{
  "model": "sound classifier",
  "dataset": "acted Russian speech (Dusha)",
  "train_examples": 26041,
  "gain_aug_db": 6,
  "time_shift_ms": 50,
  "n_mels": 64,
  "hop_length": 320,
  "input": "log_mel",
  "spec_augment": false,
  "win_length": 512,
  "targets": ["emotion"],
  "num_classes": 4,
  "arch": "mlp_mixer",
  "norm": "layernorm",
  "norm_position": "pre",
  "activation": "gelu_tanh",
  "mlp_ratio": 2,
  "parallel_block": false,
  "inner_norm": false,
  "patch_size": [16, 8],
  "layers": 14,
  "width": 160,
  "loss": "binary_cross_entropy",
  "head_dropout": 0.1,
  "init": "trunc_normal_002",
  "residual_init": "none",
  "optimizer": "adamw",
  "lr": 0.0022,
  "beta1": 0.9,
  "beta2": 0.999,
  "eps": 1e-10,
  "grad_clip": 3.0,
  "ema_decay": 0.99,
  "steps": 7600,
  "batch_size": 512,
  "epochs": 149.4,
  "lr_schedule": "cosine",
  "final_lr_fraction": 0,
  "warmup_steps": 1520,
  "weight_decay": 0.5
}
Rows from block 10, named by matrix and row number. Rows with one number belong to one neuron. Each number is 128 + 32 x the weight over its row's rms, rounded and kept within 0 to 255. All counts start at 0. Numbers have three digits each.
# fc1: MLP up (model.blocks.10.mlp.fc1.weight, 320x160), inputs 0-53
# fc2: MLP down (model.blocks.10.mlp.fc2.weight, 160x320, transposed), outputs 0-53
fc1.128:138135189154098099149130167159134090146146090131067106111135165119119133122112192177095111096122127126082065158131149170110168102079097134081128114145088138154159
fc1.129:138041118116110120153117136088098157097106123130203158160085129151117109146140138163139049122100110164192150103073146057166091172125116125146072151137167153119160
fc1.130:106138170102098107122115148154158104081098168095110177172145184082132085140135064111149053113101103129138158102109118112132088204129117121118136111196150090139170
fc1.131:096113089117134107066085082130181147108128209135116095148170125086129141100161109130157047144130069116150104120077183114144075130156177144158151176191116088141163
fc1.132:132124111157118074126117116148153136146056153149127120178130147078123078065111100159112070111102109120135149119111109130133132114155164157156136120150167071115215
fc1.133:132165125138027141080127125144138141160135079122127112085092145128139120110145183103116153152100154177113117169129187122079097109129120139147147123136097156199083
fc1.134:105154176150147116145087080138098083104164154102110155146114087095160053141115115096143032146122159140108108139203163138137144171134118088121093157121120083146125
fc1.135:161079118124087125072100116072067141071159132108172138116142140116123165129212117143107135089132152198147159103128127101100125138109091114155129135103161136188083
fc1.136:145081112106135167132143149116126131071102100135150145129114133155092155153167131116111086168098141113101138141065132069149065134108093182137106135077115150109138
fc1.137:108097115020184087089151109144108153129099150151094159185178174085102176171152056174112062114141134164117174128132098115138142094126087123087162147114162073045158
fc1.138:114150090091163142073143135169132146119104119168133123129118124079177192146141128139089132137170121142124185134125122136154130110119114131142127164133097162147107
fc1.139:047084149109135144145109065123132117155121118153158133122123142112112171090106112143092101170127117084095128142097153120162118166150030151116121116104124133127198
fc1.140:071119118168119118088138148140158112161152190130039092158187141085130140104094075110157132111113109056089078142144165111129135210145107100079139101183100078121153
fc1.141:170103143123111139134151144124122109127167093121100120125131160135157191152154123110096151166136140135103136142152152127119108143103108154125118151131117152174043
fc1.142:127147137135111146141159086132177132153136129160144133066068138124170121179139098082085088140138136176146121116102146085116108168129103123140119121122175111162155
fc1.143:113164173087197109161110136150118089108181115139084140120153109103150087136132123131115095155152156144125114150195103166135128127130136106067103153072113084107077
fc1.144:165099105130110153134109140124059116116137121099179175142135208168086141093118074117128134134070094163130098117089137075137095140118177155144105094085132173173107
fc1.145:125133110087104086171090109141091128120104086121157219147152185152150087070090097099136046116100136167091145128119168084144150151144117162104096105080174136178133
fc1.146:126165206138103146180135118089163098120149137101133147069144080097172086078129135122143129135180102106125064159136182106102122179111130088109108077112109111200164
fc1.147:108115148120192080124106113132125147110101192083137147175166169103147083101138038135114070121106097161127112089095139090121124188140147132180106145093126106129096
fc1.148:125164088116104138072060110126164137091117168160121102051140092135140099150197135122143131129195129161168102110072111111059123151142132115142153146136154086154178
fc1.149:135081192143096127121158169092042086084124121090138124104108203169107119118110167109131160113112150176089066090078157130073113134069126123158099107127179152152153
fc1.150:111127111102102142114131112090155157072103180151125125117126140164093138153136147095116077136130137148153129100055130053102087172146120117118102172154179073111210
fc1.151:135054089070098109073111113082073158078139104127204193133123165165085171163169126140101093123112157189137150108121128100103134182119100131124130127103143134190095
fc1.152:091151174129095115161118147149129109110060083169151121077119116154133112145091196094109196141155150153111115134120147159125132129094087110083099102139148137117161
fc1.153:145098156153127080165112118115099140077078161119173149170102120146162031128125102107168059135141137159166147113129127086152129200124160093170054166152134106146092
fc1.154:148097140161039083098150130148149144148151127129177104116125114165124088111156194097118151158108154172153120191151169110074094085134186117141103143112128157179113
fc1.155:145112029097154126103125147174129146139074129139112125118156115110120135143127119101111121172111131130096172173079095112133151102145115151131123148108106116098077
fc1.156:105124086102195133148105153161101204099072168148194133122078078177118171166142097105110092141107114130172102113140123107113127152130150083138104130133132103174087
fc1.157:132133068102106145106121088073105144064179128124217168123136192182112157122149143125103123151166158136112124115108151083071123160141116135133114142054159147149088
fc1.158:128122153126103100201092126139149148145133090120159164159111149134127068100091090134095099148077129156104088153102136085097115196134153115123080100034126147116152
fc1.159:109162118101101187126120092088098129121172152134156132086132192141110153127149127111115147117125141139118066106114123029077095213146081072116129119074122139153114
fc1.160:107032125112123094089091159125129141146137181109100117152179151035135152121124090188134090111089090120163115125084136150179121148114058143110153172169104116148148
fc1.161:175117137140129147136114172157067135082087148095168140179113167188125098178109122087163121145100131145164151110105133069143114180097180116166072105112132125141063
fc1.162:138111159113098073087110156142130101089158107091124136114134186092132105155149157189147047142112111135104117124129128153140146129112086165088164158150161070160232
fc1.163:088117148143085144126133096051062075127137060122172143117123146147091118128179173112096152115109145172111102115126090115102141154094042108104107133087156154139164
fc1.164:104138110151186105100060121195097143147079149130164082173126101148146143110146118137130162168110121128205123153206196145118062154166151088150120147120106139142096
fc1.165:153109164111135096168058144096128127144117135141169146155106152127156104129169121132110075121106120184171129106099128100129081119116178150185133178110147098155090
fc1.166:173123119149108131098091137181116106077081166116147087101117141190142069155135115104147112143105122161158130137129119119124141139114144088145119130144119131147080
fc1.167:110129108090119135137095147141123088100166105115146148151151168119156131167156124135116081139138119098128097129134197149143132119079150174145130171091074173140092
fc1.168:147105108148153137130092134126065170117125179098194172192111094173119102145146105126173138131134096109173115103110108095104115176098144086165058148116152120149110
fc1.169:114091151125065153057117108069145093094171135100080118114137168149164102146175138083086131093117179122136089121113107126109113192118047093121105165170076172145166
fc1.170:115125128154106109053134135101095080079059206117073121154199180082140093111146165126168126101156068128144129124133129158143142128157144142124108095210148106174148
fc1.171:092097075158062110106120136098223115121119181114075110094205103082115168148162121087153063159112091090129121162057170118132120122117153162133171152227071117127144
fc1.172:115139146157153116168116104125104127160128148099150180105110137084113134070080085139102074125102085161147084108081142093123102152150137160134137124058124081164158
fc1.173:108096107095157122112118091086127173105163231133163159113119075151133146140187089125129061118156111162156129104108125077106114179127158101162116224133120082142090
fc1.174:094056131153140129118106141165155144185158190102067120144182174036128165141106056131144124155106083099111099145099193132138110173135139134150179136154087105160088
fc1.175:183058079141114120137140125047102137131080117137153174137119159171096188145142109117067122108073160199121158122084118049119123157122109142129104132110132119136113
fc1.176:147177199142114139096119178154155026138128078108073123154140163097112101138121138105115132118122116125105101156141136166110159127107115136071126098148152084125220
fc1.177:101121095069149119119145108087111194086075108146199172099093102135109148108110104125099135114185147114116147128161075097113130173129101079101092110139142096153146
fc1.178:105120109105085118137112154121170119111152163145046097109158155086137175141159104137139147126125102103137118146115148105106096215155117122074163125144103074131135
fc1.179:132177119138107129119069164154145116197103130160067100115159134092125107116089138104082191121154127089105094156119145094085157147140122104090125065122118090151196
fc1.180:168078192129154078160089172154099140133056119109141184158119143063129103098064078118139093117108113193146144108059127100157110138119140142116099121084181084184126
fc1.181:138150125169133111170110124126108116120161060119161133099143079156150062129175131138146164139134121162145108155221114146099161142111123079115089120113116147158117
fc1.182:132155145131112149135095119186124100071090141120152142142112107176134038130103126117170117144142141147129086132146130130058149157101172067135074098096150082125162
fc1.183:102120183167155125083133125099124084118139184119060126201171167067149146146117097082140073120122121103125112124135162165142091149130159166135128138197106091163124
fc1.184:134139065104150105059100133176132112138107134129105128169197164088127149117143110139160064132111091134151165103066173137126147080131172212154157174126110101103130
fc1.185:117052178058102133118099174110123118075127125085154168183117204162113098126102070135095077092097107183158111097107127113157090135094112146113108145055156133141163
fc1.186:175069179145066090132070162145099099121106124141144125088099130094102143124177140110135107121124107187148201128124123063113126170120121186112113108096086114149098
fc1.187:150059078121125106124138117113131158135069168141171144135114153147107118092143112139086069107079081143165127122035124092152080103140149150160088168142149130092160
fc1.188:104167097114078134111105084118130108131181135158099093082157108112158106151124146071118166110127156103106079140159123126100145168153071073090126154148074114133129
fc1.189:178097149175090154108158127067106102148138129123096093101114163170103193182172151096104124140084163153103123123115174109120101118077112163160147138195136130140082
fc1.190:100054104087146111136139117163076154088115139127158129160108150135128156124164075134123124136119091174166134129101145095161060165142103117131089118111115169115073
fc1.191:153122128128149151138116123125054140058100196113177142184095124180128082146073106097148113123168121104174098107075126103105122189091207063166069124127143088152106
fc1.192:184116107117149089120068138168056185132088177150170114167111136110120090148147094143118071102113110167157158092072114069121143112120205167165105151092167089099137
fc1.193:112070114087185140104100141130073167097120197110160119137127149205142131167124128139155103128189102104178137080132149135146120189104116115149099170154139108144079
fc1.194:100076126075147162083137151172162135133156193107091148142171132097154202163153048111124081162129124090103091139120169101118123163111107123127153148132073113163062
fc1.195:126102186172116103105057102176083068075112166093117076112155190117155073077097157103163117123169125149152120123135185125116123152094122075115127106127091098122162
fc1.196:168114113169120113118177088117106134180164108109130121141129119141140179116173169135117148163111150119107138159166166132096155077096151174151112178123132138148049
fc1.197:101133160121148092153068102137144201121082194135153158143118083084149088107126056119128077127152083152170139086082141090135096179163164096151115152096154102157155
fc1.198:110157150122032120099131130104180094109176128096102131110140127099168099090155176102115162149102123145144164178141155101100089105110158152147128128105100166217117
fc1.199:107085103058169129086148129107144151122116216131097135146183114069124178171130046151099097137175080084125141121106147093168144127095083115111163210153092084092135
fc1.200:161095120131158154159112190148107165139144148149104096106096142138131180176122140149098122145113137149115109135148163127141140139110161133163135165166062139139032
fc1.201:123116097113151139134107128125103147098090215113189182167089108178117102152112108106162101125134103149172112089074106103105112178121199069163081151139201093163103
fc1.202:137104147149103093171081109133139119132112143093167159158134194116130096089112101119142078129094094201157120107063152072124104189146175137184117130060112111146097
fc1.203:113104121111153051128071135145129176096085195147143127162146147096132125115138084160100069077132055146197161085087100093142126162129149140160127196140122103125176
fc1.204:126132102142149110129125143111113136144122123176157099146101100147125159103141142094114180143176130117128143197138160073145107190089109102103102102063079143117073
fc1.205:113094115117141093124076158156122181072081189157149134129086121097116138136174088122097097103150073171229154102075117132145074164117156126140145165156141092116112
fc1.206:153100087159114137156089122165064168086106177134155134132101159151103113116107108087133129110124110151175076123116168100079090177099217065126108116147103118116112
fc1.207:150087117135128146090164144154148120158082106130088113115133125086126202179139151085093116152105129118088125151077157083155134093090083188161144178151057133114113
fc1.208:125054101083125111135112128071154142142072159152142171119152145091148130114164092104112084104122084142187139130048181112194068105128115168117137183131126102136135
fc1.209:154144156102177067148068144114151108135108114148114136203154134066206088085104083133090073137121148150125157144166142155130131121128170138122106151137102079138131
fc1.210:121133118125102127134100118070073148121142130122187154065084119134084098085155093122098138126125088134173018138124127116088062181120157108121110112096115108169134
fc1.211:140079097139135119118049120189115133122082216118152110156113135160096068135107095095109086125088104183151135132092111137106139179137178077157115107131127092127156
fc1.212:148141074159106147079143140151118128165089173153130087108126122153150161128140133111118087122104106081127145148092183139142155084121139179157112096221094157166102
fc1.213:132125100066131109111081126147110148113121107129118168095097133076137145123133074138144090140107104206161151110125125082099106158167105140106152162091121084202122
fc1.214:079115148108184128124147121155169131125136192111062121137197130091161172133091040142130055147135115078099103122149160079110163165118130108125148163136085075129135
fc1.215:108061114104126158114141128092100127086115154089196198111095158167111183137190135118085096130138117152172149104086137099149062138101088135158124142098131166152059
fc1.216:106098143135063107104157200144174085148140208112146083093138082157162088105154156091149090176102073132183160171147099083068095082126167143065120171106137130177110
fc1.217:148107158178122123160150136074078089133127068117185118106104141114093088109090136112099095123071129137097097137130102059080087175100106142135077101043101145118171
fc1.218:148151105093101058127081180110194139131173166118095131125142094110148067080153103088147142149129112095165169157176083158089105083123080135124093128081106112159104
fc1.219:115066101094106115096153120096148142127075078163115113083113150089136221171134147105071115151157132114132160132082132093152068107103101162138148174152106146147133
fc1.220:109133143215117118097101085136126108169155173109117110142118138095138142113137144116137049159122138105135110134104202101124174126101169159161150179144081113150106
fc1.221:140160107132135105089089128113135084156130119170079081179181133112127128083142161153107121123109123114137135157135161167127171081117146160067117137103146055103206
fc1.222:162098129159125145163132114114119110186139099128100152134094129126152194174115126100075116143076163134086161138105159113121161116118115154148117128140072148153048
fc1.223:111146139151055166098116111108147100119180192085130102096134169176130110147173161112166071146103121088152062091078197129123102172095113139164125132183141100152142
fc1.224:064221119153112146095132077118117110170150192157065092110169120122130122092131183153174112164152128109136067117112191114115139145137137129123111180138130101130138
fc1.225:113076155133149129141169178137101135141119155091152183172136209099099163141086069124090104116082068127153134101096160100141070123098145163177150148110120128148083
fc1.226:133043101083145075098138141075117173123093159114144173172140177130113157127143089215125023107071111161149129104058150122160099130109123186144142165126160098117153
fc1.227:147123060181132119103169131120144153200122140163077087140123062124115181119104160082069133144122140085114039187116152110153159113109130131112109131196121124129115
fc1.228:119068106172080092105184126097114151122096133109165187136139153188107145119065189131141090116105137177139134157099211148172159117112088161114072138174140159151123
fc1.229:160133112099153144110111181161047131119134122102204142181101134142119122170127109093142096098154133139148138088109122073130148159092178094179078101175159122167145
fc1.230:141093112125135135151097141170194128162060136145081120118148130110122158136075094082102145156104128139127058176037171073128119142102120098120121122150088114125140
fc1.231:132092099145147113123133105156084114166145123124149169201146163101141137034106063118131113114075089126119144130102148115151119160142116160140074076117149135137121
fc1.232:122200163136179121171177112135133126085134137126141178136150114135181120021085088118158105128175105103152168163197154093087086169137161097103048114105101116177125
fc1.233:143101057165128093153120110118128135113096155106126140183136197119098136086077134121126106122080102135118123132048144068148098148157129111123119137160130121059159
fc1.234:146135139136080137092137145145144174148140198152137104141127111165115110125112147143152104180100134135134055186102179110082148115122126101104071177116162061188110
fc1.235:142094180133142130126118185175052151083084184103152135156106177171153134152143128094171153153174128138158156079117135088130111166093172128141090123124164113161035
fc1.236:097121138126128127138153137131145176117131120140158146079093132115159183153133108117086150177174105141178117112097105122120063171132136133163115158143147177186061
fc1.237:142114087119148116071106141117105192088090173165133083094123093136118127142133146104102135090199150141185153110162078150106148153123130076132108190208142093139151
fc2.128:124145085131211125141107090161112137138126209123125147130099142129140162163142162131116111110085149167179098095111130107133107115214155131158116164136166125139125
fc2.129:100128137124118140091141104134139134099125137126036126147127127104121097061190113122135131111150147173080163117120112153111207072124144116105160108089109146116173
fc2.130:142149099160076162139129115137115136144111168178102139113150110133120162079135170158117119133114125122111112183112143152140198031100107104121151139149056148097110
fc2.131:123096208158089097180196124149141131136096070172089124088088108156114108119152116120091128099194190155073157128133093131129157117079111102108097081150117141058112
fc2.132:183177174110078160103149129114152146135155126080065122122128095129122177111122158141136138115162126139141115123132149167127162108073122088102129091115068143107101
fc2.133:103109122103202105165134169165114098116144145069094139156158103093115172165158166113146125124147144101102099110157091118129105145119130196115102074102183123121116
fc2.134:159131085158092178128150126129138110139097143225088136137101156142108144145124110139078128123087093140117079182084133133135151070131136135129119123176105194126107
fc2.135:128133135145165099177123117135183122101122090169108093144136114138148092148124143078144127158152167100080098142175108115122092144138132103141177087123163145072136
fc2.136:086133113166174141116120115126097119108125125099101126114117105114148056122158127135116162099130146128136192101136129100104157087134100098103153164108139107141166
fc2.137:176141080112122109114102108101131171161140098119140088082146100216147088089142124160114173110122117141141164104153185145090124147114143090152107140148160115102143
fc2.138:162165093167107095187139103146120083126131124067132132111166117161101074101175101139148186175123132140142110056160100073099133194108149131140067129110191134182145
fc2.139:152106125149137136159116135100134135106174141056102148126065099142142089150131130137164154115168140192156173086116148121026131090087141150099123170114162092123149
fc2.140:208126115173076149151095099118119131141154099136178206072076105165144156145109162158121091120122115165134158146083171152113125034131167168134129151169121088116121
fc2.141:148219038170149118157101127159143118128148102127164093132140117198119167155101155119125170165077128118128121150125109107126062132121106147148152138126169107105166
fc2.142:074109102092165077136130154156111086135144089159094104148140107134148129112162187137133172114127162139146008147145133141130123101093058147112156151091184167172053
fc2.143:155152092177082137129138082121171127182082149167087092119085160146104126151078116142103136149054094136181095102103133121128118123145143176176117083203120163162103
fc2.144:104122103132155192124124123137153144093114112127096109110105130102159091114158110141155090145125160133051181146154131121106115074134111101106162115163120095079172
fc2.145:110154105147132170119114164140147117129134120126052109099120135103125162128158122183151170091153098146123119137159134142136121101105153126119166131181055099076136
fc2.146:089127136209172134153100125099103080118097142112140157157068164096103105149064114102099100162081129157119131159086089109151172089177187157162165113176092127148053
fc2.147:208122128112039196115147103110115131133157084223103130125120120142114108122111118118150111139141155149082136176172148142129174095122145071110131107178122139082130
fc2.148:079124193102091056133114124130097116151130077123128151157192096151124151132074123168158111091163137088080111133146129179156148131137068166118158088124113156106114
fc2.149:148120108145175157164099077137163133131141116112107130128130105081144109173138123119127079139118150118103124190139083133139150026159121132119212118099101140113106
fc2.150:088089178129080082126143116131123134131139069116120147136157072116142120102157133161124154075163132148072131161131113129134211065136109123116188141092062166095112
fc2.151:105099118169136115186133122147133118119109110155074095141140122131163078116186157128161154129144128113084121146154120111132152102138142128097144120139161116064148
fc2.152:075106126081178095182088143148107109177143178067098159183181111088122140138137141136164138131128092149142118097128094166150155129153170180106146126123062108217103
fc2.153:124143119097082188078136125128129130131126131192074147172154133121116131094140097112125134127112113161071133205101143164150189087135145106118142102128075178129155
fc2.154:082119151136203125152156166131153102121158133055043127169141107063141177147122091081147126112153152099110110128151103116168131128123183185112121091136136158113115
fc2.155:146168114130139133111104102146099128111148084070096147115154083146138107122158095167167153110132117112149147013181163130095078177102125145130074146123186118143206
fc2.156:133149131118109149135140063102118112139105106157038120136172135122133080073200119178149134151130147157098120116101099131122142114147104161143103124109167150174132
fc2.157:086098132125131127114158148097144117098125056144139102150164102130143075149150128123155146112130136129092128179135138078163137091119125148103197143111162122088123
fc2.158:091148114123147162084146099136144113142156108097077117134098108093131131157095137105114139091149150163149107122152154153153129040118158134102184119163132121125102
fc2.159:118033140106137116105130105102106099093124092139110141157134096094158067143173160135159112122145160138074116146125148133099150063144114188128177139163174121102126
fc2.160:174186125176134131137128094143155145070112142113070126071085127189125106115170170121138101125171134132155164022140124174069132133088165108156098137153132119074124
fc2.161:154149079134069183071129084128121150098127152181079168135172116106144088081168092153134070137103144129065164174100132155154166087167115115118150115137069147121176
fc2.162:109165063198162115144120111147126125136094164124089104103137116181125159154086155151088129083130151108179137097118118114119120085103081111151140140145107139056080
fc2.163:103082138153193111170119102150145107092129164051088101167106111082143100167121120111170151125170117119156118104141106101079140054141175147122173099128097122116144
fc2.164:163133100166122148165154094079166154181147124084092126158126138126137096128118084105111137143161143167029182089104156130118090080091167173100122116139210114135172
fc2.165:114185140107093127103154094144173129106142125171063093109157105156109149114123131118124138134124135155125101156148113152159142138133082105126158056126111173128115
fc2.166:064111105138125150127123103125079141149120116155070167189175135118150145127131066162138055119156172083032139151090136162146111130171124145118113126146148175105172
fc2.167:132171085180126136142114072166115095094117186130083147059144146144091118154160096098129151155088103170125178127156113059139122144166140085114083104181145064108161
fc2.168:139158098102117162097137078102148141108104154188061143146169134102124094079155099150148130134099137136090141177097157169140185098136115132127168084124105165157152
fc2.169:121149153164094084140101103117108102103140146128096153165129107131128187164152140164172125117155123084111132177115117137093184077139148120129156117113125108056171
fc2.170:178149128168093132182107122158134138106100088183104124136116124135112161131164116188138110143096145107061152140107143159079111136120095131174132147127042118071124
fc2.171:082115136159109110179121112168055120093120105143157176079099110174124098129116123131118141080156164145113166113141128113129113068153117100139088148106174110093110
fc2.172:163127150129096157120157123094163127096124126128103117095075136134129097139128123126136111137126162158140095128164131114097171055107152129125139115164103123138070
fc2.173:136129163150079127126151089114137126103117042230095111121159129143138077101151118108140143132122171172092109165127131146123206109140133094132125043150152158110117
fc2.174:203176115155084168118129093123099137108146084131122163073071116216143080132144161110122068118150166142117147099146141143086081054107129131137066159192176096087137
fc2.175:108144127120137139104139131157123143096183075100106102127156093144170110104216158116172149097147123138138092131157133135110134115132136102112164158091158119087190
fc2.176:133147044174116134141099108179140128162120196139144146126095099111125223151091137190115130135091142115143088092141140089130134115155103128139121164152064170152058
fc2.177:129101127141119123179120126129108089149132151156126139179160130137134087090178151181172157163107108151112132118103127151130218106133146179111147110108146147151106
fc2.178:157132116177062093120113127129093149144168096083178169088153091182157125121082165118149108097127155164124164100108188131106131041125136162148138154164137092076120
fc2.179:158112103120124114146128123157104105156162116078147169125113088130122179174147152147179110123118130157156080077121190165133126108129146166125138162135139125162075
fc2.180:152175114126107174122125116129163141137127131144073118126108119158107112122160103136124098157130119149115109101162111172116165114112174114144153133157042135136092
fc2.181:104159092146124104115114116105139101161120151138126114190117184142105169171029126102121125170066126134135118146059145120152084151146167136157178059130148149125152
fc2.182:115112099133089140100130106126099129179120131196118149171139116085125143126073098153093098134117117130093134189101144123208147107159108134100189126132060188134090
fc2.183:195164118191038154180150092147157139132117095188116136063070124178104161117150157142099144149098111132131105162120094129098146082112111127146099122164095130103128
fc2.184:176144118128051100146140110156153165117121086148138125037109107184089137121104115136115153120151132129098140088199125102138090127089114069118104119146107092094145
fc2.185:108119092157104152143117095150127128123133127175046128111119132120117106121143163143136076134156155146125130125170099123141195090135151084103155100176067119073094
fc2.186:112139084112135139189132129163105142090143126116122136136165099116146110117155111078174094082133169172084086054156153164090135094127152139123135156129160128140139
fc2.187:125146178083113168088154108131136142098154100109066106135120098104132123058158125169173152116159160152108144113153119150096175108096112077103153082090105133120161
fc2.188:174066162115102098147122122130080103120128136131118176166157127137143155163150145141163127118131121134117121125099146151117148098132162181135098092159131132115153
fc2.189:098147101131169085151082134164139147092154082164153135103148103184164134132153171144116145118114148097151118183114089133119075088165045130144153123063196115107167
fc2.190:126129137101134165117143119087156156141141101116083123163110131132140083069171119138158166131143141147037174101132128142082115066105171138111121135154166099114227
fc2.191:160134112119082160080136077126121147135121117195091147145147119094131099088134094161120107142120135148086150205103142122176186071172097127114160092122076177135121
fc2.192:176165133078092166072152108115150167103157086134085143126180086116120135074160104141146111107143158129116102108179141189145153122126080094119138077135130171117156
fc2.193:128157119116078138111109095098126138104104113201053163156161129115132104061181101133160161143123164147078178169092105162136166102153088141137123111131119159121158
fc2.194:186165080186114145151106079140099111107107072218089152054142129170118079122172167157098099121077137161127138120135124128125129061125110127140088167191158087107115
fc2.195:096129150129141167156110151131136145163124157126109179171094120115113148159137121127141100107164152081047162146093117194133090081125125159097150144142079141112113
fc2.196:149190081110160134120118161141189134099140085141138088103144143157137124179086138110109168147097141108164104136159110087149046140124150132143130128139168129108115
fc2.197:144123155111051138126158121121121111124129091177099142136126121149103103099131118104114132141144155182086090130158130140127183078107137118122149125168094158135068
fc2.198:096122122177165115176119173168111096093144164079100148120143101102109172150136140097153143122148139100126116152158057095138152145118157153140101063138130128085111
fc2.199:180151106143144090139089081124140136103140073170161137068140120211120077107148141135116166119095149154136145115158133139077131117138107096159082160182181106152122
fc2.200:116215113105105115093135107130115118116134092125097157117182119137141075079194126113140123144108164168156147112123085145123105133157067190136080106097244137166177
fc2.201:129113124125067149089139079127128133120110087239084120144148118097128111085120096148111122142113148158089143193112130125156191093155106120122162090120080192127103
fc2.202:132127140101100192068168122130132133112143109149094126124124113103151084127120112089120118099164156158063141166152145114137159089124150092105149126164091134101122
fc2.203:172164135113046128133148098139123123129155108149095126116155118160111121091150116109154126131142176183103117119143149145128177132109141065124133092126138152078109
fc2.204:071104113122170116166096124149181144135168097092136126160087086121153113156197091098139119133156143164106135082116125141142138111184192152133117102133201123224158
fc2.205:101154150086080135129128116120121158124135121131086138159161111177132109057139111128169123122149172152088128119138117151121186095136103114120127084114146158144128
fc2.206:110146132100103160095146077129128149111115118121094165139139132119152089073152097162142109146098144160057144147084127112139119035167105140113158114134122139132164
fc2.207:154165088135165114151091103165091097093147141099117182075158116145130045121199115160116153111114130128201145059155110113081115134138129110106075181089180119150120
fc2.208:118151182136121121104135108145174116078125116133060106093125134175110098072143132155152175138161130172147115065187089153084159133109173094141120115150092118111115
fc2.209:178198108152037141144133119176180123181160112142100091112134106186066192148103143124117186149117105155155088124147123131174134169102129100139133100167089145120125
fc2.210:115102156095151142123124122102134107101098122121110128154116131126132123124063142149163130140110153162082139165129104114140183025158112181123165070140131124133117
fc2.211:114120166111076162112160106111091160150153070181084143164126114128145141108106080149146081093175183132070129156127156132150162089154127115092120116126134161090128
fc2.212:140195131146169132151131135158108104097095094130095149092161141117119149144203135190151175135117141138125097123127106113111087145130073138122101136099157098156182
fc2.213:141109097148097085189129133139124121137125131121103104118157115169129104116156151121139153114158158133100097070167150126113126106085141158134126128175187119116088
fc2.214:211161081194062136137107096124092123137140092183151186047126139168118116130141173147079105138084136171130109147122136125131142064133124121136114161196145090087098
fc2.215:108122128137157145130107114126112123053103108202077097122145141080150046084196138135175144149111154132104152151153106101082173083153115098133151104111129107127155
fc2.216:122131079179184119170108171109100125101125154112103166122151101079132158114124108112137096112125187107135099133129138129160147154098152150146113123166143133147111
fc2.217:133113156133177158096160103121149098099140143048150134133079112079118096135112125119143114128125146161132136107136117109109177035141152145110170114104117130164135
fc2.218:124118107178173160136075165147092126081174149155163183114113086122096144141128151140142115112156185156125085133114121138169128121089108116133075060145105076146102
fc2.219:136129121164174083182111133167077086106149115055156138114154112179137051077167127125145208139142123153151140083145088097108132139113140121120121181057206102130123
fc2.220:134175122120131203109161151159145147077122107148103157066131120181105121154190093120101128067143121125127096143146112148119120082110121135129065138127161155113120
fc2.221:164154121155120111140133135165193164156155081059127117085104075177103213186078080157114179089155130121172103067160116125137079176110145119148116094170063128105124
fc2.222:147225102131121131135135134173109114116156129105064096104146110158123132151197153117154159134117114123187071127151118124103073153105118132132093162093198113145173
fc2.223:081111141129153142153125121145112102071056118187073181100141127117123141170094154168087124128109133113092156250126095126150170046142088128120165127129091143086083
fc2.224:178099144153112091137149099133166116098092080157120163091077132101118108170122139152085131098118105158118094118121098138116123129127129205139114117146086141121069
fc2.225:171148090123114154114121080139134126089132105183100116058111158126130063105189150116120084145105166183143121147167119099121169049131145074119137127153118108119110
fc2.226:146156111131113146109124089121138153113136103157039098101132092174139088092172157138123129118168134148142171138143123148126149108118109075131139082128143122075154
fc2.227:165136144097155110161114121157130110086142092105139175114057143173113115133172123164172151144112101152181144102110148137092095121171181165120059074065184166192149
fc2.228:098128113087157163134093122143133114086101090157055140138135148110147107136248135168160110097132090152126117151126103113107164127163209118151144144087090101157154
fc2.229:178148102104073137125137072129148122122106149180051126120130116080104116051185094177146110139145152108141125170122139162157170125179113115123143071122097143094145
fc2.230:110086128104173125127126107175104122143173084100131158104105091112161088109255140140155084115143125151117124033149169163127145132120177125119112208117170120193119
fc2.231:168174121115111209097114128124187150114157092100108110109063094128111140100109127165169159137129128149126149120138180151093088098072160114114159094143134098088178
fc2.232:117137133172075165135130164082155119144108142156190125131096161054098099103124120150117145168076114176099118173071131102178207103132155149142197078132083150151088
fc2.233:129093135109137187070141158158142155097165101135161137141115064083150090085188121161109144083174151136131183125105147129138173085100110115097190144093140137078175
fc2.234:125133110117181139154175145058144119085133106095089147136067138083077134135164095129108147140091132143148075101171097152074140082147073178110163161156121183115159
fc2.235:130180087115069196090122100109131149122110127179077179141191106128127099076156096146149131150087123118039144184108114158130147083163135130151156131146063165145160
fc2.236:103155114089115105151130142100117082125118083146133111146105137128112071084120159124171169193104138160100134159142108107120183077112116177125157131079170115186089
fc2.237:108139190104075078147129105113112112138131066136139160184173136151135152097166114151179144153132129140064110110110111157130178169156144157138114088079134173115149